Rows from block 3, named by matrix and row number. Each number is 500 + 25 x the weight over its row's rms, rounded and kept within 0 to 999. All counts start at 0. Numbers have three digits each. After the name is the row's rms in percent of the matrix's.
# fc2: shared expert down (model.blocks.3.mlp.shared.fc2.weight, 256x256), inputs 0-63
fc2.24 105:509504508515508513483539481505487460514488468466552498506546486529475492497464539540509502517490473501508476467551511506453517510510474497469511507513502530467522461508468546485500468493492488
fc2.25 102:492476477512479529496523515522454520461517485511503536502513478492544535489526512506544494472481484495481514488496514492481492479518474533508507474561462484488515500550488492572486460487507505
fc2.26 102:530506490484504504501453509492501564520465528509495492514506497460478488491500529504537529454465555493471492508511458470457518527495531466515501490521499504486504514501527490512471524489520473
fc2.27 112:508520487525527493513472487481472531493522547492490485492535527540529469479498498524508522500487519478525478479508500525519460497493503474508502494566502510528510486469548534499522491468516544
fc2.28 105:515505514520485512510551549568494480476509488497461505507489514500549471483472520441512493512508502454496437487493492518479497531503504438507503457524468506495461497499456552508467511508507511
fc2.29 099:548525517459530522482519503511488432504504480523538487525508501470523514465489528487540481444520490493507503504502537464551481524489482508492468520473513503508518486468516518511504472479516459
fc2.30 102:484516522501488524506482530464518481498482470496493491489495505480532502461452504503478520482501495510564480483521458495528488529515484523480511484487538518497495487486487488512531485526475437
fc2.31 106:505481516486461479520483505461461505448529454494505440496455504494503489525477493477508490489509532520470545507574478540527453489546500531518456543515497506486494543500499545496504487504506499
fc2.32 098:461489463531482530498489502528477495518490485518494529540502469495522486477479534543470484537470508531511496486452463503474487473524456500463509482494522512558475468510516504476519518558444569
fc2.33 109:438491584508503525536480553493515523490526486522494545479459501464477501512512547497470479507468514501504500493494445470474485540546523513540566516514498502534484506470483504501482504487494480
fc2.34 098:515477451508488491454519519546488466499484515514475434501531537505495487510485566504486510511477524537468502528502510483467497497540510560517508525482448570520463473499458501523497524516527504
fc2.35 100:444499507521535499477483510517505504459503498488490550480500471530471478501498503474508528578487511534491552476493510531483511514474489433507511465531476522550498526527520516485499506502544520
fc2.36 104:481512437508509515539467481492551469487551502486517515523493482482495466493458481524503501476512502511500465533491513515489458481504483559519478506501461499503483488517507531549507493507526579
fc2.37 116:535489514538514469502471519514509506491484538506472509501496506474531567522483514505513509460498529522482447524508489498459466513526505520501498509497489460468530469471508523504522479505522506
fc2.38 088:551546495499525534481517503481507481496500487547482502500506518540497496521473484492492498489478454467497487459505513452510451476481499485489463518502523504489536486543490488481525449471506481
fc2.39 102:556521485509496473456486484476482461475469508491487503473504528514505509476521498461482483506517516555523492518540536536451521521493505483465497483508515523526509509492497467522500509520453484
fc2.40 110:486475528489528491473506514519502476497496473502532487490482480474502490498497516506520494499534482485471479475514487484518501496466482536496494510474525510501506534480485457507478517464521501
fc2.41 089:506490535519462528550492523503504491501468504541449517503544525487468489542510525516501502534519540510461499501480512535512516469522440469484482528561494522498505487475509517480505515509487482
fc2.42 103:479443499476503517506549509530511505484492525522485539521487494484488497472513505513490460463510496475491486511490491488566459534501504530506540519500521475549510470487475499502511482526519482
fc2.43 101:532494504522446509481498478512490481484511475484489495506526509518465434452503518503530528502491465522476483497513464479487531495462509496566469562495504478498489519420461538510462473495487503
fc2.44 091:570500489509514492495488485522477549516512502496475511525495490508494495512480483502508490488522498456502506479469521563528482478485484484493493479491476496496505452577508532502477492503476486
fc2.45 096:506481501497568505509542486497492513465509475524507457521502503546521488512445499492450494500486553502511424501505519473490477498488446508483521553511469495495488484535532548503494519493513515
fc2.46 095:530531535534523521461470566539453468492457492482509544549571488514544508498489523467530502478481483473530497492516477484470505512496442558504500484478487514486489476510510539474521489505504528
fc2.47 112:435509510493487514472453473539466510498476504469482436496524515516463518462513520495495478476491524502512514503453489509513494471536480458530497509487534557474538526482496475500520483485526491
fc2.48 105:533541492465558516522526515516518493465501500517484517489464509505548519499515490497512520479526493426503499515539492500517499448521542518488504465494472487484498515538525477543490523500482470
fc2.49 108:505491505505499516577500514470537502512495485517476488486513467501457486520491524467512444518486492538490452457478498476534507499481507466555485472514528508473485501517507523489471502472519514
fc2.50 099:507484467493489518450492494520494526476455546535468421486497477489462527489511453516504509504454524509451521513507496509543510500509521476513535506483507525525525512547541547499526472457529502
fc2.51 097:503489470493530512475494470520524544531467478514454468559497474494472508456485461468484532489498472514531489527521497490432518530520495515491502485517488525470438454466465480538490515478472510
fc2.52 110:520497498517496529531500529502479524465476514491479500528476515485455524547489487497541553519489481515468493520502515470484516490486504502512538549527469500496492507539501460497497474513481541
fc2.53 095:479544504482499443497488455512499476493456485436538491532464508506487523491492498464483488483497453471498481453500475502467462471478523512523475505557510516510499516513508538491530523502489453
fc2.54 096:460500483506510506465475440491519523523511474497468546518528496516527538488479472474479467510460526535499522475505498494515523531501493534528492528524521495525503482477474494487493503504462527
fc2.55 100:447513508492468489548545538490448538489499528500525508499480496474523499507500471508467506488514525469496478501473500477526528509520474511485525533477490500478550510465505550487472466500509478
fc2.56 106:489488522530501470558504537436480549497466513489530485487485508491518543558482465483490525486493527517480537508528468530480483512513486467488484485486530494504508503509507497492479534545529535
fc2.57 098:491510504490533477501466517520482476551480512496526538523539499533502520477512517523503498467523491469490529485485506516492488514475499507476526528452500515507472505522511509484479510483432513
fc2.58 105:481500501486518503491488478463482482496519501545502513510536549531538509514520527502488527474490495516482495477545519484473481484522538493488491514472494470493464508513480500485509543491502530
fc2.59 105:552519532525477509518530511483496496531512504486517516494468467547499463517481449476517457502519556489492500487501524523540494447546516543496517538484445482505523516477493490486527500517508505
fc2.60 109:539549500520499558488539492501461489517508492485492495522515509517490530466488472497520512499483557466496494487542555513456465536528487488495546476510467508514463483495489513471506494509496526
fc2.61 101:482499505530531501475472541512527505504531461504533481469509492512508493500493541504539488497527458482531503472492452463555510524471518515481483518458510472491490456461505490481537491490499484
fc2.62 103:452519530544481462496482492537462479536508528527536484528489480471528507488510510457521502522489505511504486475463500467505478484519479499522531480550496506470504529527464520476491533508501522
fc2.63 098:495495488533456487501533526486501492459523502466507497504498458536507492514500512487469462489499536501538554488488494476491516514488511498503487530520529482515426543448508505457535476546509511
fc2.64 104:491454524482465511491531488503488520515486500482527456504483504525542491507506538522480468528515518522476498520487512506540470461500485524498501556433465494508471486516507504507472503478532552
fc2.65 106:483511517481470534555529505510490465532530513507523467503513543532486534516484495502502516526479521490482491466485551485495496505479479503470481485492513485506510505472503496533475515543473503
fc2.66 099:482496519496521521477485542461469473468517497516491497450502448463469549544498539499541497512492526493473482480471520474514454454500537518537514461517514512466514521525540498504469535506508513
fc2.67 106:432514507460515489505481502501498482488521471515469556507471532473468556521478520492492492541535538470470465489512497493488492494489496525484496491516505543515496471466504480501501465499482482
fc2.68 103:509495498469506509519524513502451498493456505508463461484516497469490505510482508512425514427517480487527510500554460509503514474530507548466514535487470445478510494449519492498476494476486518
fc2.69 102:483498509503539474469510469507484462499475516512454553496500518494553505528480525543501511483500512489447457509501507480498538510524459521510477480493500493465481503520472503508524467525526461
fc2.70 105:497467509529525488515460474492491491496478442486535531479505459475507543520489508459480509521504495484509507508488495470500531523447502557452554533490454496527519499510492504497485488493503507
fc2.71 101:447516497517472505437481515492475457484504505469502490463508481480506511484460513509524500464523499507489511482509474487451518451496514531488513499506499526524499486498495493464512480536477527
fc2.72 105:479501442518486514570514519540515502527509479470505467503490523499503487491516523520485485511524486458462504516533479539494465563457506497525482492479475468505477463487462488515510529493550493
fc2.73 107:541529477487512532490546490489500538495497498507484456508532495521485445504463516495518527459474518493532493488490498484484519453480537504464531496523541494478476524490503475480470528520494493
fc2.74 096:480501481471511463506474460512524493527512473526476512528477504497451467480538525511548525471499490502509514527451509447519488488486527480478524521475508530513483463521527487498527477501529467
fc2.75 097:491521495529518487511536534521502481536543510481461527527484550518516500475540529548534549498476501531468487490526470490489491525531504491522497521436510522509523511515481500508479527485513576
fc2.76 100:476484484496545478569552521525532506465510527496516485495508483467487510528477531541543530500508532481527499502484454471518449477467502558514484465464513516491512506526524479496477494469544495
fc2.77 097:465518494545493532555494472538573477488511486492475521461497467516464471537524471508481498536480516506507494518527519522463530506457473486507464536493514482506494470495500454515475455512492530
fc2.78 099:481492471519502519471498490488517503502493484510467489491470507514453484466510519531507538526508506512542460487496513480496463514408529475519460494493524495511511504465463517503524519526479554
fc2.79 100:505528471494532496490487519481495480512461502511490518478498530474541493510498506462498495487486521545501506445504506515517501487480505502536534512524527515493503528479533492480467487514485524
fc2.80 095:481501512543479503473507481518523547507506518493497525485503498490496456503531513482470456527479531507520500480488502451475477492486480527539507452483513479515497512492506509426510494520502436
fc2.81 097:439489531518488480443500493489537397528561498464515452504498457486499527515515438499517537530474461509505498539470478502504498502543529529526496503480492517533520528495453504493505532513523481
fc2.82 101:485498460524522494512515487507479519453513535486544497527506526485488506499521532506506496533475494521487442494517487480491535522507495510496495516516504502472499467527503502474501497525463457
fc2.83 093:430490500516517491514475442485519496494520483486521464486466475521524484550521534520547517504498528502460575485509493538508525447478488475546533495498504497482517473502515510516468517523497529
fc2.84 096:489498501527489477518493457462505489472513528517514513525521488519523505484534521467453507494493527491521487515519472515483565544508523502520476529458508491464536496492499500469422466488527477
fc2.85 098:548519537484476455531574481458519549519502515471483476508502495465530514517492473489468481489495517465529467472547489509479489512539491518499478459463471537506469508530515478514477486494494532
fc2.86 098:503535476476466511511482510491493487519532495494521519528437547521505514473555493514504497480512463474509488484500501497486468485446440505477540527450508519535487522470501487471503481491505540
fc2.87 103:468469489523481473514530493490518507482536475490442508497453483434446468510470478510515503510558518530516534484502500479529470428541528506513494484505483468531465486499477499506521464477514505
fc2.88 105:546490489505512483489493484493462503507491463483476534511505525514450512509511504500461498527521537503536513504502498505521490465486477483511511527509486517515518452499531544504516492503512487
fc2.89 097:515474519496476485507508551480520536485485508548469484527507521460466526514510519494501501529494499464514468527532458531499500543543490499468458504485538472536487559458506523472505495505515536
fc2.90 103:436506539466505467487504486522475486521483517501518427487497544527454507496499525461527471486538513470517497523493535505539492439493475497486469488507505511474462477472534525503513473464484538
fc2.91 097:494464522514510504496544509479514494512485497476522489513501507477535572473518500463488518529495535520522487484489493548499529521510538534497512484518476537496471509515518455489494495451469497
fc2.92 099:501541501530467478535502571501440503508491538463485461524518469477519473560495544526484505453495474529504519541501503499550533481497512471464487501512493499518497524464508482533504508510475477
fc2.93 097:498542469511510465506510519499475499520476467520508483556516456491534501533442503483517494531561505474506504507474528514537438495458482505488506525486517486503475544460481466477530508499455498
fc2.94 101:452555499541487533462497492476544489469493493514495547480518510504552498509487478502565528513487469492481504474524511540510511534497468484504486520494509491512457522461545485508479528496516506
fc2.95 111:521524460481499533545545539545485488525538497476471481478526497496515460491508486476484499444542522469523525488502473476536505483482499529497513491516526503488475491520505484433516495510460519
fc2.96 097:540505509428443502512484486521494477508526487489477467518501477471453487508498533513517509460528484543530530478525519481524502443462497538493487505502507482468532498483511505482502472484473518
fc2.97 103:529486499502490482532523522505511479518504529466512549514470491494471452497481460503472516496442471495487485466495483457491511505497490488498475516499514445476520473448476505479505525518473552
fc2.98 097:507502503465464536519507462517499515553484500535472469516491483512478479443522534478482511505534500477476505483456501506494483522503506513484480515490476440485514512511494485531506507468482467
fc2.99 099:518525461512464469542457495458471488550490481482489513498543509493511500469509502530498487500543523477527447497497553512536477494471490455482493495507537486485491544481457474508542489499471476
fc2.100 094:514512491514489499475450471531551490512474526501488517464528541463484512496515486470478524532487527482501490471518493496495501515519527476498456458518468496512478529474502492499508498460477460
fc2.101 102:539520485484518456516481482508515551535481505526523493483530463529502490505527508515548497469488469515463466506495528514524507436475505453504496529476464468546500563508516525486517491514479481
fc2.102 098:471476491481485477500484479505518500514515487470529504532496479520512523492527506486539526538488489463513483540538467506480527502531495468545498503498496535489508526503493532513489519487512490
fc2.103 102:506514494457484528560457501508506557508489513516551501504506488497511494515492506516517486504475483501512477531493462538495528494476492503525507496478540507526478516497458472521477499527514476
fc2.104 100:508495571508502481443452515527512523537488517510514488509526500488559499545525469514519467437467524522528499545527500512487434485510499521481525511477521493489487491500525526511509470482448501
fc2.105 101:500496515532535493537509518453525526478510502491518501494511488469489444457465521518460509507512469499472482435502542535476454519524495534503517488489510516496500498517476499502474484483472499
fc2.106 091:498486474507428510502453513560515507516507493506517486459497478454482499510525499475525501516488483522457484546523543489532514472499539557508443516483465533503480461471519495512504498515509471
fc2.107 102:464470526504496501493482491499505496503442485509517567506514513461506459508520501475518486492530456530515512504465468496481490490502523529488507490477513475501470499515473486473460476520492490
fc2.108 105:500450495507495541533481470488461494489549508500513515492497491443449513485511537509505503458536517522517457513530527504505484534455510471509505463479503506504477533480494506478524504481514516
fc2.109 098:507511553524508517496500529497533474520498476484505519531490494496514508505517533482514486505487510501519494510505479482495518508499474520468480474454481491460481474466492473481491530522538518
fc2.110 097:486503506508522551471519473545568514520494540478465503530480494448468506513519496503456485494498468519484518477513479480502536464467517465479542504491489539527519507476501513477537502514458514
fc2.111 097:478499503478535499563479475519492480471486458502496483529470483475506489529517455489500519508514518476481523516488498519526516470480472498491540491477475531504527533534526496499476550488476460
fc2.112 101:522528470489514501561511501481471515509519472506527506491511517504533492498511542488484505473480478490515437528466524473493475514464528479420531483538470433488485497490484477481501504492547526
fc2.113 106:534496486524518506498484506511519485503480513474486520452470475495474489523487477495491534467546499523469457476475488474451517480566495463503484512493510499532476509488528456515502490522521506
fc2.114 093:449465499469516514511553489505478555481519464505486536485488550494492470456490502473487515494539500504469476535488547513537486497527520541491445465522516502540458509495507490537468504500530505
fc2.115 105:484489524486469493506514511477503499475478456531523487529516495540506489486525495471489517523484489473499504505515479501503509521520486514470519551519488473507468470478465555485522483525547498
fc2.116 094:492490525523515522499527550511526462483535490457504521532453480528441464492491505456496538482543545496476478509503518509509483443455486498486464503505518465505508486482506512463508486484488475
fc2.117 100:501506493522500474474503562474538510478522455508524489542544495517456460481526470504512514464513486480510449485481530484508484518493485505510504545515489459502539462505475483452512520497474473
fc2.118 097:498499536491455503500473449491507489484483529500497499512496514519461492493485488477523490547501504517565464495512458509456501517510525465500482565484484524520504503552509485504532524498455507
fc2.119 097:484494486530525487472485483523503529497491522484484501484510524481509457513459472526504516459505503521517509489460498513485510487500449475532541451476515532522491493508472446506485514470472483
fc2.120 104:502492557450505471499489509519455475503468481479504533527473482481497525473486517486520502518493491493509475502494527556485507508512470480525458458498442512479465487495494489535514508450516575
fc2.121 103:461499496515556495486478482509502526482484511481498541530526512492449495489491515501513489525476482471483498490473505496546500499533502503522518468538463496516515478503457458480499527521515507
fc2.122 100:452515466463447490506529503521518506507549501534478517534482473469452534483478518486564479532502502475496488515510534522529490496466452512435497495444537473532475494510493455528492512517553499
fc2.123 105:489511462501495515547534509474482519488512476520509501504489515453450519539478433458507494475500490446530504521523519477499509511538464524510503456473537549505508466491474523474486495502482476
fc2.124 100:518452526506513561522502512492523509529513445508535477468515529491482538476510456476520486492523470507495514486500470463510490498450507486532519461493497495540500531459513517495462510504537464
fc2.125 101:485532502503486500498492458524482464464509457459503534490505484482516436513484489515463494498475488528497499555481507494521491449522492472474468529488537481509503484483511505475539536505507484
fc2.126 097:492510542535520469529486496469517507498487508502510469503490483516466516512456502452479495523484495453481533479523479534529459470475510477476544512508473507490508537501468483540488483502506510
fc2.127 096:542483507509488474487514565516503482481551468509507478533495486476491523490525529504471546543490524494496458546509509511452481472500512507483506492468456514521489488508475518505487500511498525
fc2.128 104:544511518518474510506500517510470438465519489485515475533490512474478489539474506485490530512526515489542463530496510519529496516511490459514510466516534519511505506504502483518481482511481503
fc2.129 098:503464523473515505521510489479526490498516524475533498521537534532458508538500506487502482534479487485492483530543548536540494470533527491474455468431546488497492535526527503457490523475431517
fc2.130 103:477518475504517499493481553471548521473488474530507499556512513504462470452500491533475495531549485537504504502454509489509527507506499496518483476540472500507504464445515495468488529510517537
fc2.131 098:521470491465511476456513445524508501546512511519483501534493526527466515525494508478531487522523512495487502493513518447518503488518464517498498537527486528502471489469525438502531496486499509
fc2.132 098:509516501477474451503521521538468449510515486527491485517492507528498541530496536512472498518505507541499461527507461485518490497439480500470528522503490497466475458516496509544500474477502510
fc2.133 094:527528482528498514486530483492482488504425475460522510491510457498527526453477475487512489447493500530504500502515507468460521510456511456470479517533483497494495510501495463488494486523516483
fc2.134 114:493496484561483499444476572523481516504461475520523523522519502501461527492510515473479483544517509497525494498478548477497526462466460527484538511498507531501461437508557488499545510501503475
fc2.135 094:552510474499517474492512504503554505489527488481496505545508489512462456508490509499512541466488504477470459505460421508516484549507511491494531502509481516490487496494515476504529540511490486
fc2.136 101:514525504483495516495511496503464500472497487533443563479511475490519498477496504531494520537503484471474482473481500468436520484511464499545517455504509497506502524499538524528476498494464516
fc2.137 094:487529483522508504480502516454506492499494502540505447529505490526489516487512514533523505494495521516536486512466512471486468517511515469513496494506535550542518494476487525493445520475449525
fc2.138 094:482488440505530489464490511525549512516487449502515524492507476508497526492502540454509544554475495525477500523511489478440534476450473516499509507466475497508485499504526462533469484488474509
fc2.139 098:481541491531473488520506504496543490528492477499472532524492480524506455478554531491519504503518512509539519524521520502478482469567482475504475463510475471535474538517464479490520496488487511
fc2.140 104:522477533484483515562508504489472468506475525471475527468518491455511477494488493468508503492497512501548495531464548473547497491482511525491515463493511454524512517512516492495495501526497521
fc2.141 110:477503491504494534507495521446525480457495436529487520461493500502558462508544528474540522520472470485480484488491507524507485468450487485502436518511478491496491508524472501513491474467501556
fc2.142 108:477522476517465514506562504534449479524493500511515491526547517487533476509511475522536477499447493519508473498484476534518536508489489492519482473477519487477492526485487506531462497464547564
fc2.143 093:511479495498459498469484501508450476533536501492471510554464460490471495525490516537476516512494508505508480504514490497459508494479508527510517442460496483472517459474464542508514492475500509
fc2.144 098:513494465456471514494512510517460496489484482489475504524493477491431478537471495458518491512517493523545520484513534494476480487480499546476522504492528459466512489505523516485516504517504495
fc2.145 102:515477490507469504521527531500493503519519515500492505501490476508503442486523503510470478509494485511502505493477495514533459497499483458535433504509496479519483505509518524511474455521479509
fc2.146 103:448456514492455456508558503493460487492507526508522464511486464488495489539468494511504504471537500491522497499523471494458484489452510499497473549549493516521503543461502522513510516503523525
fc2.147 094:506492536515503474504513522527526513471508510552539492557469487505486532485529527475522476519535547514517493497502527505470487515515511556478469489558511511512505474478482527461510472499508510
fc2.148 104:504525471495531440469489539491552518493439447475511550507520499510521506485505468515487512455498507477511505507507514468500495514488509564471542502523502533489504495528475477505489471505490468
fc2.149 100:496478568537539489492486495549536515533482507481543484528464468493513507538559499507510498531522525505486488452496497492471495533447536513500502501470479498533504521479509497471490493526497468
fc2.150 104:491477511509474517508546522461475525481487530487522503569522477505434555504488500518524511454517479488502528528473541500517508503477467512491532521491527472509504536465458477493492474488522531
fc2.151 095:475454504478489492499502488471491497475517534506480497499511525495493539481463470492543477487453492520512514478478496498537509500482502503498508478483493437506489565529507497523547442489512468
fc2.152 097:555525508507551525482524442465495525506478533505519506535493534488492492504498514495484534515465491494469514488506455503463471504490506497479518466472500497497513503460494523443504501509482491
fc2.153 091:520510494485479524490527508500502510511503467533510421541474467487523450523517539478506482500491498528479537497481529458473465499506515482515482538472516522492494477527483467516555507498473514
fc2.154 094:546536522510540493470447557535489511467487452474487485522498486514467492507532518484476560489518447492479535523478516492462478516481494529457552498500469482482492462487487539479519475507510455
fc2.155 099:444460552500507466526528469502490524555492497481489471524499457462443505530494495505483535485524472533470539522517489488469512473489471542471487502482513495470504462502457547497486515513456534
fc2.156 100:514529515483483497472472480480510519483494492480507539514505492505518476505491519487483480518453504515517519502493575510486465559500483499518497489507498515506466493539541546503490515523443525
fc2.157 096:471488493492483526502496473494518560503498526516496483496514443464480556503527521510520533513512464483501488512471476536496472517465519514526484471504484459483480471540525483505487504493483438
fc2.158 101:442473551497525520510478508459480483492507498508526499495514497502480533511546507504522540509474466537498501513498464509492472479497519483487488480487518441503534499497490459489516491528514474
fc2.159 106:548463457464507477537486529501501480490484509492490478488424518530458508493473476500480483485491478551519496540490485451496481517549519506520457490496489528541501538505473515506502521559509483
fc2.160 105:473471499484504504509468489456523521504509511552495483524488557514534472486515538523478490573483555448530503476466523502524518495521477518488525540455508505497507489524482527496507520501528501
fc2.161 100:499531498501509503469490494494468499490516439503507509471500503535463479502522536501495499430497476530511505499489475512551488545502440450516442461491540477532510530511545461508497478509527463
fc2.162 093:477448501470530527534543488508508522472499479499479496499523478482506498510479465501527487512444481504526504496520487498505479491468517467473475455491484499504513473527517507510550478515521490
fc2.163 091:457508496497482500477485529459518527496507493499495457532471495519470479447477510469502507469454540516474497502456549468530488533474505517456487515530502499474476549493505480542473504543527486
fc2.164 099:506482525496527508495475510530490537478501514528476510523447511479494491476506498513483518523481552454497485505492553512557534501457451497477490491498522459517539517484561451515457512481488465
fc2.165 097:496528550503456534485464500549518480494496532498470506496505462543473490452458525494515540510452475498497500478539528502506482466497502528501466520429472459498484520477527494497501503498507523
fc2.166 094:521470516548514544514470509536455467513491529487487488545484487493541551491469542484502535478535534506539483447519495530519507483508513532524503469525463505525538512448527505504537513500518517
fc2.167 089:511488489506511503502518521496494476526479484456510532477499537543475463528522493465500500492479501481514536528486459527498520449489492508548460519502486490475481471517500463512471472502515539
fc2.168 104:498497478500499502487532503508470519455483491468463500499500484522439500484487483526539516468490494470486511532526463532496452476498474519496510522469474498514469484480502494519525531466486500
fc2.169 102:525507429478523509489516479534477460558475469475528495494468483502458524493534531499469495534462561501508544511436555508447512486496515523474490493496497521488514503534462482480495523474490499
fc2.170 097:539489502545532521503515489525469527526501541474498504504498502513487523487483513509504518512507491499452519518528499487541498490478527499545546499456535476494492521525516476468469496490501493
fc2.171 094:476478500497498491512494526484466520482484529466479472497477536460447470471539521492498487497476463485469516517484510497533541502481498522470474480484520496499532565449455462500480541506500517
fc2.172 108:530484487490512528489522471514515451492515531498462512506479484468501488494469513489518525472472532539531496475513484524529468462477473520538480515515524465526487487539513515475494473518485442
fc2.173 099:471494490518497569513490507501487503509474507508518531485464511508495487508504510519505520488519488513434498491506504510509524475497499487534495520492485499517522527515493538514486492528534483
fc2.174 090:498518540495432508503514548526522509503502499443505504486499510516534467513489501478502491504460521469498500510494527472543499460461536536503506495458507465464504528491490525517509501498502508
fc2.175 101:473505521505509515536510488497551521479488493520509499491514496522447524536493511504498531486488497491491475533524476529484462460522548463525497535504520464487507483486500499513505497523474517
fc2.176 099:496492500515484495532510526515491517534491512476522517489491524472516517497499486468550476541469532430485495476496491523523504517431484522529465507569488507480491510491506468485467474465516460
fc2.177 100:531477479489524512510497495522493566498518505491511518488506510480444490484460527508496465471478511514575501514502518525513487484468436512504481548472487537526486492511520467485462495519482527
fc2.178 097:514509508520459519481461520478481493512521528530528489496490506447478461445475487477537480519471533524530461482489487508511524522505488495485512499531499557498496497479527494508474479481506558
fc2.179 091:487470475500533527533507503493520491526484512509507518456527512472487497523519527475498460498421527482508462489503503479505488484503509513516490465471506491453515528489560530480503515513568518
fc2.180 099:517472511477455521527510519463506489519529469507523468464473516468480475458532489554463550509474476455493489512469512480519508525498478515493486484439533535489481542504537511503499508508477497
fc2.181 100:432487540488514499488462531538470501508482490548500483494487512474508459519492542497544492496487486501531516529531507551507507452481501483497504526513442508517477533541519506518476498510500507
fc2.182 103:477500469453526452471543541470486484501510470482498513494502531509466508512488547485513485516502515480480531521530496499516524536470512519502529498479508489493514508490476481470509473513510495
fc2.183 099:491515535501533475507490484468520504500543518480497486502507455515545511508544526513462523465467534531506539500527504501490535520510524500522488479525489500512494513475496542536479502551507526
fc2.184 100:503476523497508525504488521504517509492539514499515518480524465490537480512546524498512502517506545485531528506453492454502513503463507490474482486461492504516485483504518492516556449488513477
fc2.185 092:507506511489459517498516501499490503472497531482512501482491463496486528493514515489518522500493501443543495509486500510509517518515507500500529500528509504511512502482498539505546479519508474
fc2.186 092:492473453487516550509523490481473535520495534519489534500534518503479484496495517522547507479491503465514459511464479461525481512525540475466517502524498466512494506483503507521526474460521501
fc2.187 100:500528536504492507517474502459484503489540552504522501492495468474558495474508500479462534466531488447507512510528560515483490552527478484495566497501493502489495461531513519535513474500492483
fc2.188 096:512478516476507536512474466466481466519540477523531530500494498520495545529479515507479504481501503478471521515513541505533506458531479514484501473503517507515511526489537569523485458528510520
fc2.189 100:545517488533484464497480513520523482517527464523504461452464508495439503452477493515485427476480508564507465526477491521506514488522540531490468498468494506471499545496486473537547482512495490
fc2.190 096:507513471558476550491521491517515459475515471510493467502527511486491462492523513476474475533520497474532498496503493450427498478512509500468476470515569559498488513474498484518485504548474480
fc2.191 102:501546467485475480515517492504502486486517479474498496555473486538510480549539518526463469518525492526484496516522467521509524449517502487516511502461535514501525458486491496514471491501488510
fc2.192 095:480512487489507514498576543498489514495510467506544466497518499490449512530528447487527490508524520483525465512557492532522483508474503535509463474513480461506505525507490498456498474499505503
fc2.193 105:467521491493481523542488477499488515522510516502482457460548487505529508504505478489469504496474505483484492491452467532529582458511537489486494461527513522505484530479489484507490519511487562
fc2.194 113:495480462507519508504525489535485481517485479533515524516497506551497475485502521504548489526481486476478500513508532511498511522469525492466529510491466523485458488509508482471535523460501481
fc2.195 101:503465550452454522509499466519491536487558561492457498471502465499498508492491506511521484474485481444525572475520534506547522478476486478514528513542481461537540502477486471502497497491487507
fc2.196 090:511515498499491490463475446514516503527491493517507470502433504477517463478516508482491521513494505513513460469505523501501456467470519497489552514541557531469480522494506512502474518495504517
fc2.197 094:525534512485515484488539462509502491502510452540486512506520478473476465509530533490490515487480557528511498495491517509490567494508502514493492533471454475484524545490478510496519503483539479
fc2.198 092:487478509525469511519489519569448484489479449517494527516521489517509469509525563488479516460520490511444510504552547492457492492495514442494475461497488539462492468469510514462482529528542499
fc2.199 092:558476544506489464468493527511498480451522514448475509488518462510529489527481555501570500499507507488505482512510501502480500492517467496504500532494554529469519494519493477515515518509512502
fc2.200 102:434489512514479543500518529523481503496500497478507494470481453497488469491491509519510489518538482469511487534490474515513504482502484526482505530497526514500470508510503468445511512532506472
fc2.201 107:520484504505458475470482485465471495525490523519490515546500511476460455514508474498486446537518482468452503496525539489523492450524472522502513520498523489529504524520542515508508525524506494
fc2.202 101:457458534516526510476503496505492493491483499509487543484492485468464484523473491509518499485529461492542494495532504507507488548508501497472479537482474497518490485497474486519443499489461457
fc2.203 104:488460472492519491487461503460508488525459494527491549481532472505531485493524524507521483485500501481484518485459555492499512518460497481541501494522513535492431542501502529461508496490509534
fc2.204 112:501476535456550502483511501539464509502505503502479489487551498527538484477534530554488507512480515496514494491483518517498501550537510481468490482526543494526483502513534468500480524466486462
fc2.205 096:552462513494510483490476465524517487509520525495506570477529481497535493491499529457444488524456521497465484492494493539501498502453456515474565544513471476476504511463503504495515516516481518
fc2.206 101:501498467493498454481519512522513506524477524530488524524484477456473465490473442498506465500505523539483495470462468482511518498481502483483487508497499549485477516552469490487530521479502505
fc2.207 102:504499484521477531465419497511524509561529524467480482516486496469509519506459476469552522488531493519513523538523475522488501509456490472534478556517506504486513499542481529513527461496528504
fc2.208 104:503550517524470495513533494490487534472544500494513472469462542517512548540511544463469514485498479545420514557474526505517485446468529494534449511522517493495502526476518484518525460516517520
fc2.209 095:464460491539446532507477492517472472544515494502500510529504515470490481485519534420520496500480529545523495451509501445529489501478519569493533540525472487495539486502487454506503522502488452
fc2.210 095:456508476528477466468548512523489517505518457516521468535462465508489470513486481530522495508516514513544459502507542543509470453476477507481513502475540477469488497495496439488468483502521499
fc2.211 105:492519466493540506503500474499489483537505497487491520492487481498504461425491465515471518473487527496482487447514501529456509514488476497517507517528472532474521517451520503484484509513500483
fc2.212 101:523480516508524517498478466539502494480514475512539461485469518501497539478517450530520489480483493501521455524526549519516502540476503459543476509520527540523461509513503479482479462540499528
fc2.213 094:524541544490548523481481485436456484479506488499488516495529540487523489462503535478537457486529487528528494498512546498505481514523471509505513464510480479514486546537507464503468476459496469
fc2.214 102:442512507515521540457525489513523496481522517490504471478473511501486572450483507493481464492452460492458458519477527468541477528502459487507487413538480519471520532435514491500513544488508467
fc2.215 101:513496501520534513453486497496484501521508475461494485477529485526523522506483529498509514497506501456495504482531485550534510506503493522507501532470484527514473500486476466536477480482493470
fc2.216 100:529537492520521523509475517490508532517519476538526532474466476469582513498456521500489477520530507420516517494488512514491504486534532502540499463497486537497505490553452515512494501526540450
fc2.217 096:500495493529506479544536507480477545487506518510492492524513506498489521504498478489511526493519448478493524474494496505502471509444455507440482460497513465487516484540520511501490527474530492
fc2.218 102:500528535496548510520504441502515521489536468493501478480499496559481503485529499485533501520472516526515468488491522490457452583478519535498540479512509484504517514457515491499525466499508500
fc2.219 099:492527508517498490497503468530494509496517512488484503439524532485481509536511524521486533494500516517468482517465441503492519503495488509498503550489511537498461467522479512500508518498503520
fc2.220 099:549477536456445502509514494497467492489503500538507473519505519499471501480487500525536514534506525469548511498504511477452543461491507479472498497517506467502472496519516501488510487489499473